config = dict(
    crop_scale_min=1,
    horizontal_flip=True,
    translate=0.06,
    loss='l1',
    arch='edsr',
    stem='deep',
    init='orthogonal',
    learning_rate=0.034,
    momentum=0.95,
    orthogonalizer='newton_schulz_5',
    adamw_lr_other_params=0.0012,
    ema_decay=0.99,
    batch_size=32,
)
Rows from block 8 of a small image deblurring model, named by matrix and row number. Rows with one number belong to one channel. Each number is 128 + 32 x the weight over its row's rms, rounded and kept within 0 to 255. All counts start at 0. Numbers have three digits each.
After each channel's rows are labels from the 100 images, of 14976, where the channel reaches its highest value: "responds to" is what is common among them. Only what is clearly more common there than usual is listed. The data: telescope images of galaxies (Galaxy Zoo DECaLS). In brackets: how many of the 100.
# convs0: first 3x3 conv (model.blocks.8.convs.0.weight, 96x96x3x3, each kernel summed), inputs 0-95
# convs1: second 3x3 conv (model.blocks.8.convs.1.weight, 96x96x3x3, transposed, each kernel summed), outputs 0-95

convs0.25:071113107107075141063018115153126136114118129087125100144119160112052138133165109105144157077125123132194106120138131166071117107185094143128145131106126096140135103102120165108131133017107094143121094121124113159139135122154161132169168102103128098111100121177129178200145145119112098118
convs1.25:128135148164180163151154126116159139130149109170047091118125081133066133103109158099118110105173144136103159115109146121122127146117126107119108061067123064129099131137116157035125111122181142210114147165122139121153167180160154146094068118163143137139142105083157042083137153107103141123
responds to: shape: star or artifact (31)

convs0.31:085106183146108150072173133123180094134097129163113141148131133149095114088159179139021132145063124159120136114126119098143117106130119114100132123103121158133110103074109118196127200221147145097121076143124108101092136150072095155120088119123126146126147112126150078087068097114075147118
convs1.31:183104062152161164169182104104094155129107158140171176125140155059166162126101146139088119139167127148115086136129062065151162106109166104128104110160114134105118134147129151113135076144127125119089210085072148168097175142089072114103154157137110138111133129138089173218143151129144112134
responds to: roundness: round (43)

convs0.92:090144142122097149130129195148125119111092193117174100158193170134115164139115110123104127112202030109124167136152116122104107104175105102127137059176097107172107117189123160089134096134126149162159125103065089130177123111135122158146092052096161169143183106135164122120114104144141149126
convs1.92:118122184125120094125123112140141144130133156137156161128025114113136100046125135154116144148120123178122098152133172154143142169118177151235144097151119163154128159108141114113050128141123069060108154179169185138111133164116145124129133166147229107114126153138146148105112133108144135137
responds to: roundness: round (48)

convs0.94:122121146098117102183108123115162145103120143128144145139132160146098160155060113115181143102159046153069114080175093104119119233107194139117119098149113177115141170105113132159136088158128129139142030145133116123126124192132151136115160156114089155061104141154090091123121129092099141097
convs1.94:160160082169146134095116152121053109134119085177129126126118076120208104057184137149136066118094181093122142149105148129154122056134110131145143138179133122144171061144111111152164138114124154111082211095141126098131153094124071118122115076127114088187173153093132131118116106150128104145
responds to: roundness: round (54)

convs0.11:143126117169072082155130140171119115108087135086135158108108106111131106110186162127151124103135113171144163114151102129137134083095174165163130141113065190147137127119118116135084147150116108118116125190139146099105079129096141102136103100181109193197106131159173101225078189070082121106
convs1.11:107155107122195115099112118154178108147145141151139057148124080112169176168078135150138127115097104038108126149109170133137144141137171105048139123152163104110138120105160125092155118126101118169137142075135088100125151112128090175143150157127175110103128147081086174098190050159175158167
responds to: shape: star or artifact (35)

convs0.3:124128149108127091129050091096138117037117121088116128072159177116075116123106149130084140140138107119122162148137087139207201122150114120109093079143132131117217089122109108130130141126105197140133158110129141183127137124109168093112183124159122123133114168096142105030122131123103169114
convs1.3:182130091131070144125125194138161135153124138108110183079101142127105159129137132127152164153085140140153092084126112114082136131079125097124140147101117173125139147135172116128125128125159149117124158122176130132242083136108161172132111134135074094129155166149086163241078117176186127105
responds to: roundness: round (53)

convs0.52:093112162127112149123131150153152123096147152093150170160188126220160109100121133145131122109255088152142210128148152119167142131142163128117120056156157127147126158129137146083255092127140133130114138162124130102149108110161100145115131138116111160091139110136125148124128146121110130130
convs1.52:124141077131157119093137101089111123151118087145101106090149110122070118118097110113146081098097134071106109114131240107129125121103078117172147146105091109098127106110100068133082138090118118121120098116102074105080100120144105089099136077125249107127073087107084097127131083121118115118
responds to: roundness: round (55)

convs0.36:084177091130120153115100157106120142165137123112140091143189105212176113121118117148155124108155000124155147121128124119155114103115124110150062057166064112126127091126195114115196108104131113157137137145103158119119128138125143114109101075103143158156138100079116107133137081139111191110
convs1.36:176090151147128118121113108125118129092122155125183132152097112140143093097115118100102104159120220090134129163142138115124134167151170188102183125127194172116152165151077162157041114149103145117063114084163131150162146090113130159164163139158097132026127122152136133137071109114147092161
responds to: roundness: round (53)

convs0.66:160000114124145098124167111113058153098131123162094117122124171127114084156102132131142160115111135116165157115221137150118133149152132125132141104163109147145098119123159107129111175162103144081098082127156112132115111207143144101134054144168146141132094142134109109164119095140099083119
convs1.66:055193144153119129138120148189171100145144139078123085074154107215153107080143119106128101115198124146106129154088113119129093115082130158134129169067157135096099144135082147119139069085135134187172160109102150127166087094102117147105185130074101116123154123114126120120099181081091153112
responds to: roundness: round (46)

convs0.42:139103101180063140130146143087125099132119115096080151114125076181065188139127133113103123107150118113165139076108093097077117132095089159170127120122078176123157106128110104071115148163119146114137116138211109158164120142151165148144126114099132089089131151087127093252090117080119133114
convs1.42:085174193111127088111130094130172109138155156112143075063124194089228152132137126153119156134140170154128098134129118073142080112120161072072117141083147131144152106105220060115145148153131089087107137115090134114124114099128169123125113149156161108149169160147136082085127153128164114144
responds to: shape: star or artifact (35)

convs0.2:125108131086138086138149110095083111104122140126185124156103137097139079163101092136126119132151133130033143118127146151135136116176059104158104122194152119088096116131136137098137057121128122155115166128142119135095130127138127074127160135083145113136125112119138194000144142172124136112
convs1.2:077137105153139136089135136110179131146142160135059100144124126123173117119139152129130120156160101122163097154134132137101200162072172114090130114088109122114009125137155119128105151078124118143154085104105092119128119111140028140159126142115119083097139112146087034065175108134137114101
responds to: roundness: round (61)

convs0.20:119159129065141138184145112109136126189149142160120123113108035130131093125162121167113102121151126102116153125101113152170126084077198084108146138079155151068165144132176203131121162151178083122110089128130098158159146115130146099109093118108145024109173142079089129116130112166110119147
convs1.20:124114146166123107117136136104169127107151117144129131092112217102108170168098164118129147120124146162177125194141123127129160155182065121131104023146086113205083112116157140073097078140134176175143103171094130135160140135124138143158135147159070129163083095174115140142191141131156124091
responds to: roundness: round (53)

convs0.82:121133164185137121140123137098144139154134131112101149158080111120115130128079169247104045155145110085124113146232123129143139084114130119103038106087147124078101125145124158117061128094122116160115123099146156148118147097112130143150038137125085107084142106155125116103112117144144113135
convs1.82:146102148060132124138104127095128111143092098121153074119193150101133188141140136000145243115094144163122120081078119127107138153107122135139178146145080159181119146120136136129181113145115125113099120149090072143136109150169114134129180110145156140191133129105110112127138114139115135123
responds to: roundness: round (43)

convs0.54:120144122094113109140114151140185146121080083160124125150128110178172207120108108143167050124162114113146140106139078117133070175135164122124152031163105109168099115107164168112204149111131123120123140098081166138121134091115093114093086096115153144122167121102143121039130162087106088135
convs1.54:168111109115123152141148084168123132130136110128107193130152165137062145138115166148151185136126133120108172145104255156136147108079103199084084171146135135133155142152135148174085163148132097171126091134157084150090155168129129128126135173177105105105162143122193177137103134134152152153
responds to: roundness: round (54)

convs0.60:080115087120116162161148154087117092082141150125119105124099195100138080144175057149121102110202118079137144125150130159120104193127178025143192149123079133126135126092115145093061105148130100126122159124118088141147115130102139124148120169135100110109224167106115144126112099117114100156
convs1.60:191135168158122077082124121114132143149116090147123165116135007135117198145093180130124121108111077150141118118114115102100153074120068125105086160114162102118149119153163104150099142104109143141133126161157144082126133121136118144093123051124164109183092072179152135122123210159139170112
responds to: shape: star or artifact (25)

convs0.19:113089083166163162118134142137128105192094105126086132157161192137168142060090146094105176133105119134122135136078169104132114146138125115190155101089103083112091167144125114056118127092092097094130069121159133129209129157127087123135106136153101084176101090167066096056125124147142114129
convs1.19:175152164096135153154164117110133107101091148145181165088081104093068141123146124169093127135092131133101147090145050143155101100113117115052092141162137127160139109133168137191066148132129163074152159113080148108071114120149168123103124088106143147106133154105190210186098108116086128123
responds to: roundness: round (47)