A small image deblurring model, trained from scratch: normuon at rate 0.034, 6.3 epochs.
Rows from block 14 of a small image deblurring model, named by matrix and row number. Rows with one number belong to one channel. Each number is 50 + 10 x the weight over its row's rms, rounded and kept within 0 to 99. All counts start at 0. After the name is the row's rms in percent of the matrix's.
After each channel's rows are labels from the 100 images, of 14976, where the channel reaches its highest value: "place" is the part of the image that holds the peak. Only what is clearly more common there than usual is listed. The data: telescope images of galaxies (Galaxy Zoo DECaLS). In brackets: how many of the 100.
# convs0: first 3x3 conv (model.blocks.14.convs.0.weight, 96x96x3x3, each kernel summed), inputs 0-95
# convs1: second 3x3 conv (model.blocks.14.convs.1.weight, 96x96x3x3, transposed, each kernel summed), outputs 0-95

convs0.14 116:66 51 53 66 48 65 29 49 50 52 59 45 38 52 61 47 42 47 52 49 47 52 39 35 40 46 55 60 37 28 50 59 45 47 42 53 46 61 48 45 58 43 48 42 51 33 55 68 32 48 39 44 47 57 58 36 65 41 39 51 34 48 36 48 59 55 42 45 35 50 50 38 45 58 38 68 50 54 39 46 45 31 50 77 35 52 46 45 28 36 36 47 32 45 47 48
convs1.14 100:37 47 54 38 55 43 70 47 44 40 35 50 59 55 50 60 47 37 54 51 32 36 68 58 50 62 40 41 51 67 54 56 62 44 44 49 44 48 52 55 43 52 50 50 51 65 51 39 59 55 62 59 43 50 43 45 39 68 51 46 67 50 52 40 26 43 49 49 74 44 58 64 65 37 63 43 35 47 59 52 55 62 37 32 69 46 51 59 69 54 48 52 72 53 52 54
place: bottom left (42)

convs0.57 096:36 49 41 41 53 64 43 44 49 47 35 48 45 50 56 49 51 52 45 45 60 59 53 54 39 62 37 44 61 55 47 35 57 49 55 58 70 57 39 44 63 62 43 50 52 48 39 30 53 40 44 83 28 43 49 63 73 40 50 50 62 47 48 74 44 55 56 51 40 59 42 55 49 49 52 45 59 53 56 55 38 42 47 19 61 44 48 72 52 57 40 50 59 43 53 48
convs1.57 109:76 55 56 55 47 39 47 54 42 47 58 49 62 49 47 50 43 48 50 61 52 32 50 47 54 37 61 55 46 62 44 48 60 63 45 47 26 44 53 54 51 49 63 49 54 56 56 57 56 40 53 36 79 56 63 54 40 60 69 29 46 43 56 32 56 34 40 32 51 45 71 55 44 57 37 55 63 56 53 48 53 40 32 54 47 51 36 43 56 29 54 56 48 64 39 45
place: middle right (100)

convs0.84 115:40 49 51 57 60 42 50 55 36 44 51 31 17 54 52 41 31 43 42 36 40 49 36 69 36 18 55 57 46 41 45 53 34 46 53 45 41 46 50 52 44 57 48 47 50 48 45 46 38 53 63 51 36 53 56 52 69 56 42 49 44 53 58 57 51 62 61 51 58 53 44 52 48 54 52 41 51 60 66 43 40 50 46 12 47 54 49 66 46 56 55 53 49 57 45 48
convs1.84 103:63 50 41 46 31 59 58 46 60 72 49 52 68 60 50 58 73 78 33 65 57 62 74 36 52 82 41 44 65 52 54 54 62 53 51 60 61 59 54 55 57 46 54 44 47 39 58 46 63 44 40 45 59 50 36 48 45 48 64 51 53 56 47 50 57 46 39 55 50 44 60 43 55 51 47 49 48 40 46 50 63 61 48 76 43 46 49 46 49 39 44 49 53 51 56 51
place: centre (30)

convs0.88 088:28 52 51 60 49 55 55 58 74 61 63 46 42 50 59 29 57 43 60 44 38 44 55 44 54 47 47 49 47 57 47 56 56 47 46 56 43 56 40 45 47 49 49 63 65 53 42 60 67 46 43 43 54 54 55 50 43 51 67 47 50 56 44 44 67 38 70 35 50 61 59 43 39 42 60 55 59 54 40 55 46 62 62 23 41 45 51 52 68 36 42 26 32 27 54 49
convs1.88 098:71 47 35 50 53 50 41 49 21 37 32 48 38 43 59 54 45 57 59 47 55 47 41 57 37 61 51 42 54 55 46 38 34 47 58 55 65 42 36 54 50 47 44 37 55 36 60 43 50 56 63 51 42 51 50 45 44 49 41 39 39 53 60 54 48 36 39 30 47 40 57 46 64 58 47 40 29 47 61 52 64 32 52 67 76 60 58 46 40 62 54 67 43 42 50 55
place: middle right (100)

convs0.26 115:39 60 48 34 46 50 51 53 40 51 18 51 38 44 59 47 40 56 54 51 53 35 43 49 47 49 51 59 56 46 59 46 47 51 49 37 57 75 46 55 61 43 68 39 43 46 56 53 52 52 50 52 54 47 44 18 54 64 67 44 42 44 47 33 52 56 47 41 44 54 59 48 63 37 53 46 57 64 75 47 46 75 38 49 46 42 58 58 46 51 61 70 56 44 62 63
convs1.26 098:70 46 37 55 61 47 55 48 51 48 76 53 48 62 51 45 68 56 47 54 45 66 44 43 58 43 49 45 52 58 40 54 57 43 46 59 37 23 60 46 50 62 42 69 45 60 36 52 49 53 48 52 40 56 53 69 48 42 55 62 60 56 63 55 58 37 55 43 47 39 41 63 37 59 48 50 58 42 40 43 50 06 52 46 57 52 44 45 48 48 50 40 52 58 36 41
place: middle right (100)

convs0.58 116:61 41 52 61 43 60 55 51 42 42 52 41 45 32 53 39 46 61 35 45 25 44 46 51 38 46 52 51 53 37 45 39 57 41 38 47 46 46 57 54 50 24 62 48 40 59 33 68 50 43 31 44 37 61 62 23 33 61 51 58 57 56 47 44 43 62 41 39 42 41 53 49 67 39 51 50 49 43 58 48 60 36 47 54 39 58 54 47 61 39 54 45 64 67 63 62
convs1.58 102:37 60 62 40 61 32 56 55 57 67 48 53 53 59 57 55 67 29 60 56 53 56 55 44 53 64 57 52 42 67 60 57 60 58 58 47 41 53 37 67 46 59 40 38 52 55 71 43 53 79 66 49 57 38 41 64 68 54 44 46 43 55 63 61 51 44 58 54 65 65 58 59 40 52 53 51 51 58 43 52 43 67 59 49 69 41 56 51 34 55 41 51 53 37 56 47
place: bottom right (27)

convs0.36 079:44 55 65 45 45 60 28 55 45 49 58 42 52 29 72 41 35 51 63 33 43 64 41 54 55 57 53 42 40 70 40 60 22 47 48 45 49 48 63 47 43 49 56 51 46 55 48 50 53 55 43 56 64 67 38 54 45 45 44 47 55 56 44 46 58 74 48 50 55 52 53 46 47 52 74 41 67 31 55 47 30 46 43 51 53 40 32 51 46 58 43 52 35 38 51 53
convs1.36 098:41 45 38 44 48 55 54 57 48 53 61 63 45 52 31 43 43 41 63 45 43 36 23 46 46 37 55 55 51 38 54 45 76 39 43 52 62 42 51 38 47 52 41 72 45 51 65 43 43 48 49 34 33 42 66 47 45 48 48 34 31 59 55 59 44 37 49 51 53 62 63 67 48 64 55 61 46 56 48 45 59 54 55 47 50 50 54 58 42 83 43 61 51 44 46 58
place: middle right (100)

convs0.70 094:66 42 40 45 64 43 48 44 47 53 42 37 52 42 60 42 47 43 54 50 55 42 62 51 42 46 51 47 61 33 48 58 54 50 60 41 50 53 42 48 50 44 46 31 46 38 42 58 46 59 48 42 50 11 35 66 39 52 48 43 40 64 46 55 38 57 75 42 57 41 49 47 54 76 64 36 63 30 60 47 44 52 50 60 39 52 34 59 60 65 39 44 52 52 47 56
convs1.70 139:45 52 48 55 43 62 49 45 46 45 37 71 50 53 48 42 61 57 53 37 40 50 52 39 47 54 44 46 48 37 49 46 42 39 38 62 33 43 51 49 55 52 62 65 35 65 61 45 42 47 47 67 49 82 68 40 72 46 55 47 57 43 61 34 72 53 39 47 66 55 59 71 47 31 42 65 48 63 38 56 51 39 48 48 52 52 56 38 35 38 53 47 46 46 48 47
place: middle right (97)

convs0.85 099:23 60 43 47 56 67 44 51 33 58 51 60 52 49 60 56 57 45 66 52 88 40 40 44 74 44 44 45 49 44 46 64 52 59 41 54 54 58 49 48 54 55 38 56 60 60 62 47 50 63 38 55 51 48 65 62 48 52 68 57 49 59 45 44 43 50 29 61 56 54 59 53 43 58 63 56 55 59 61 58 48 53 32 52 62 58 72 52 46 55 59 58 43 51 56 48
convs1.85 093:60 43 54 51 40 36 47 45 55 41 51 39 42 46 40 40 35 47 33 41 44 56 55 46 56 52 43 52 40 44 39 34 43 40 60 44 38 44 43 38 30 39 57 44 40 35 33 49 48 31 55 47 43 46 34 38 54 39 39 40 41 36 33 44 48 42 53 36 42 44 43 40 36 39 39 41 44 36 42 42 40 39 49 42 36 30 29 53 48 35 39 37 45 45 47 39
place: middle right (100)

convs0.64 099:69 61 56 46 63 66 45 50 54 67 66 57 40 62 46 58 58 65 57 49 77 58 50 38 80 39 50 43 43 53 37 56 48 73 39 70 59 38 59 44 54 59 63 64 52 55 49 37 57 57 43 65 40 57 56 44 38 47 53 55 46 45 47 49 60 43 51 52 53 43 61 54 37 52 56 52 55 57 43 64 47 68 53 68 52 46 43 54 43 50 72 53 52 47 57 44
convs1.64 110:24 43 37 54 40 42 46 41 44 25 40 41 47 38 42 41 39 29 41 45 48 45 40 47 54 54 37 53 42 44 47 44 52 30 49 32 42 51 33 35 35 39 44 36 48 39 53 52 45 40 50 39 44 43 43 44 52 46 34 38 47 44 41 47 35 37 41 46 44 50 37 35 43 41 43 44 39 41 50 43 40 25 39 42 44 42 47 50 51 46 35 47 38 40 43 35
place: middle right (100)

convs0.0 112:54 52 45 53 46 68 35 49 61 71 43 46 65 30 55 58 47 57 52 40 38 49 60 39 36 49 47 40 49 35 60 48 59 48 57 58 48 58 47 55 52 45 34 53 56 46 37 54 50 29 40 65 62 47 14 43 49 54 49 38 45 51 53 49 50 42 41 48 57 47 72 26 51 38 42 47 46 47 54 51 55 51 40 60 42 37 57 54 41 49 35 49 67 67 43 63
convs1.0 098:51 58 56 47 66 34 46 49 38 40 54 55 34 68 60 44 51 48 61 64 47 63 27 37 50 56 54 56 59 51 47 47 47 42 49 64 53 41 52 37 57 54 55 45 31 49 53 54 52 59 69 33 51 55 80 68 53 56 44 60 49 42 56 56 43 63 65 52 41 48 19 67 49 43 57 46 57 58 39 38 48 50 37 38 52 67 46 44 56 63 49 57 48 43 49 43
place: middle right (84)