config = dict(
    train_examples=88335,
    image_size=48,
    horizontal_flip=True,
    task='deblurring',
    loss='l1',
    arch='edsr',
    hidden_act='silu',
    stem='deep',
    widths=[96],
    residual_init='none',
    learning_rate=0.034,
    nesterov=True,
    adamw_lr_other_params=0.0012,
    batch_size=32,
)
Rows from block 7 of a small image deblurring model, named by matrix and row number. Rows with one number belong to one channel. Each number is 128 + 24 x the weight over its row's rms, rounded and kept within 0 to 255. All counts start at 0.
After each channel's rows are labels from the 100 images, of 14976, where the channel reaches its highest value: "strongest on" is what is common among them; "colour at peak" is the nearest of a few named colours to the mean colour under the peak. Only what is clearly more common there than usual is listed. The data: telescope images of galaxies (Galaxy Zoo DECaLS).
# convs0: first 3x3 conv (model.blocks.7.convs.0.weight, 96x96x3x3, each kernel summed), inputs 0-47
# convs1: second 3x3 conv (model.blocks.7.convs.1.weight, 96x96x3x3, transposed, each kernel summed), outputs 0-47

convs0.27 [110 105 145 106 131 146 117 143 188 117 112 120 185 116 108 109 117 117 120 132 163  95 126  68 141 124 124  80 100 113 112 141 105  64 133  85 115 180 142 144 124 128  94 165  94 153 161  93]
convs1.27 [146 140 104 168 127 123 131 116  77 133 127 117 102 136 145 148 149 157 147 155  68 165 130 100  92 113 169 186 128 158 125 105 118 177 104 171 114  95 134 132 119 126 170 104 147  98 105 176]
strongest on: shape: featured or disk; edge-on disk: no; spiral arms: yes
colour at peak: grey; pink

convs0.33 [123 137 149 130 150 101 122 107 112 119 126 132  97 137 155  89  87  94 130 101 119 151 120 151 134  94  86  99 118 178 134 137 115 164 121  91 101 186 101 116 130 113 151 151 140 105 160 138]
convs1.33 [140 112 108 115 183 138 125 112 137 123 103 138 152 132 141  94 111 118 119 140 130  65  95 128 122 153 129 140 136 137 133 166 153  89 116 157 144  77 174 100 134 134  89 119 111 124 126 144]
strongest on: roundness: round
colour at peak: brown

convs0.72 [110 123 146 127 143 170 163 138 110 151 127 149 138 112 152 109 122 135  96  91 189 147 119 129 143 144 141 104 120 155 130 163 109 100 157 109 102 133 138 110 109  79 119  62 126 141 111 140]
convs1.72 [105 136 144 154 121 114 159 136 155 126 152 158 110 153 130 124 104  90 167 153 105 146 158 115 153 132 121 143 116  90 125 157 104 129 116 178 154 128 137 160 121 132 144 141 109 133 111 106]
strongest on: shape: featured or disk; edge-on disk: no; spiral arms: yes
colour at peak: grey

convs0.73 [126 132 156 117 107 141 144 139 130 111 118  51 152  90 102 124 101 123  79 134 188 143 108 161 175 127 126 108 126 140  90 126 101 130 124 134 120 105 107 122 129  98  96  93 142 111 129 153]
convs1.73 [129 139 145 151 141 105 113 126 130 125 169 119 133 144 122  81 133  95 103 124  79 140 100 102 159 102 122 135 106 111  91 148 131 122 121 100 111 144 130 122  84  87 135  83 111 162 125 126]
strongest on: spiral arms: yes
colour at peak: white; pink

convs0.39 [128 129 105 113 124 143 131 116 124 119 140 120  66 134 135 113 165 129 133 105 153 116 160 106 136 121 110  61 137 127 126 133 129 173 108 134 105 134  94 142 140 125 200 139 106 154 132 122]
convs1.39 [158 121 149 150 130 149 129 116 135 142  99 114 136 135 145 145 135 117 108 199  96 158 181 135 129 122 116 142 144 144 136 145 137 129 162 132 167 142 137 141 138 156  90  82 108 157 143 144]
strongest on: roundness: round
colour at peak: brown

convs0.32 [114 140 116 134  62 184 127 128 109 170 156 148 158 160 171 108 123 116 153 124 122 166  86 149 119 127 162  84 138  90 141  77 114 148 112 148  98 105  92 143 111 133 153 105  98 113 114 140]
convs1.32 [124 119 140 149 121 153 129 148 139 127 175 124 111 109 125 118 115 124 133 192 101 123 111 181 114 172 140 131 114 147 156 184 110 153 162 140 101 138 128 132  96 128 114 152 136 144 137 121]
strongest on: edge-on disk: no; bulge size: small; shape: star or artifact
colour at peak: grey; pink

convs0.66 [103 124  87 132  94 102 162 152 158  96 154 116 171 127 141  89 133 130  90 115  95 143 117 117  94  59 106 136 109 108 114 147 105 113 140 137 140  70 130 126 100 132 151 137 127 124 124 128]
convs1.66 [137 125 206 115 143 136  61 170  75 152  75 136  97 136 132 132 130 100 145 156 144 118 125 136 149 169 156 132 160 125 119 121 159 106 105 110 112 137 134 125 157 144 117 126 116 115 139 120]
strongest on: roundness: round
colour at peak: brown

convs0.16 [ 88  88 145 118 134  97 125 124 128 153 131 129 113 143 189 113 139 138 136 140 123 124  78  74 147 151 115 129 111 105 112  93 118 112 131 165 110 154 152 165 131 135 107 162 136 118 117 116]
convs1.16 [175 156 137 134 107 126 129 159 122 105 129 156 122 122 123 158  98  65 109 142 126 132 161 183 138 149 130 122  95 145 125 122 119 131 120 107 161 134 101  97 119 131 142 109 189 127 122 150]
strongest on: roundness: round
colour at peak: grey

convs0.44 [ 98 133 144 107 127 127  97  95 153 151 123 127 121 121 140 130 122 108 156 104  68 109 162 124 130  92 124 100 126 104 127 181 120 102 147 155 138 173 155 160 135 133 122  94  98 111  94 107]
convs1.44 [176 128 120 122  96 116 144 149  93 114 140 127 133 138 104 150 126 183 126 137 186 132  98 107 133 136 135 156 125 125 129  73 120 150 132 131 110 110  67 112 128 138 135 150 188 119 113 158]
strongest on: roundness: round
colour at peak: brown; grey

convs0.30 [ 86 105 165 135 126 149 120 112 157 141 131 143 148 155 129  84 167 134 128 126 199 153 114 157 118 135 118  84 137 140 131 159  83 162 126 172 131 151 122 150 151 172 155 119 110 149 161 132]
convs1.30 [153 140 122 157 108 105 125 118 118 106 128 120 114  88 110 152  79 123  97 112  51  80 133 130 134 113 107 173  92 117 119  81 111 114 176  75  85 123 122 168  99 118 109 118 106 119  94 119]
strongest on: shape: featured or disk
colour at peak: white; grey

convs0.65 [151 135 119 132 145 150 118 161 114 125 126 154  77 126 122 134 112 128 140 139 122 119 154  94 143  93 122 172  93 189 133 153 132 152 144 111 121  96 148 100 135 178 132 175 113 117 138 117]
convs1.65 [ 52 137 149 131 118 109 151 109 133 134  95 120 150 141 108  95 132  98 103  70 134 128 101 118 110 149 115  49 121  51 134 145 109 140 124 119 135 153  97 121 142 107 134  84 136 124 114 140]
strongest on: roundness: round
colour at peak: grey

convs0.53 [156 109 160 101 144 143 161 140 133 144 164 100 110 157 129 112 142 139 147 115  14 163 126  73 146 109 136 123 134 114 132 133 111 125 139 129 134  88 130 111 146 163  95 161 119 111 118 140]
convs1.53 [ 94 148  85 139 120 132  87 144 108 129 122 120 134 155 134 104 101 103  95 140 173 168  92 122 134 125 139 110 158 105 140 132 115 138 130 117 113 150 107 122 157 119 158 125 152 103 162 107]
strongest on: roundness: round
colour at peak: grey; brown

convs0.38 [ 76 107 111 124 162 104 113 128 132 140 118 135 116 142  86 108 146 133 139 125 106 145 100 107 103 155 103 144 130 154  94 104 134 103 113 143 172 130 173 137 161 165 137 144 134 126 141 140]
convs1.38 [152 156 139 141  86 113  85 136 138 121 115 148 118 155 183 149 130 118 102  92 153 107 179 134 130 104 134 105 116 108 123 127 127 159 140 101 121 128 108 126 126 125 132 112 104 128 124  89]
strongest on: roundness: round
colour at peak: grey

convs0.63 [128  99 155 110 123 114  81 136  88 120 149 135 141 120 136 129 124 129 131 119 213  97 111 143 114 119 128  99 132 155 122 119  68 103 135  81  97  83 121 144 111 109 163 122 152 180 142 131]
convs1.63 [119 144  89 134 142 127 177 110 177 130 115 126 116 132  83 148  89 155 124 130  48 173 103 107 108 148 123 133  88 114 142 121 154 130 128 155 158 149 133 140 129 119  92 107  94 124 109 121]
strongest on: shape: featured or disk; edge-on disk: no; spiral winding: tight
colour at peak: white

convs0.67 [136  99 134 132 110 140 130 111 113 138 136  83 105  84 140 140 145 110 111 133 155 140  28 150 124 121 109 147 103 100 104 141 143  89 132 150 114 121  98 130 114 137 132 118 142 150 127 116]
convs1.67 [ 92 146 130 136  94  78 104 122 142 108 119 129 159 146 125 131  80 141  91 125 131 103 108 100 154 145 106  71 124 167 123  77 139 174 156 101 129 134 152 110 133 157 100  98 120 106 140 149]
strongest on: roundness: round
colour at peak: brown

convs0.61 [128 144 127 177 107 162 111 136 137 158 137 115 126 114 122 109 100 112 113  77 143 146 104  37 121 120 123 109  92  76 137 162 111 179 132 167 145 143 134 102 124 136 150 116 141 122 142  95]
convs1.61 [166 119 112  73 144 111  89 142 142  78 122 138 144 132 155 126  94 122 105 133 165  94  88 111 120 120 138 164 119 175 135  92 143  79 101  96 116 109 131 103 145 126  78 135 113 141 103 148]
strongest on: roundness: round
colour at peak: brown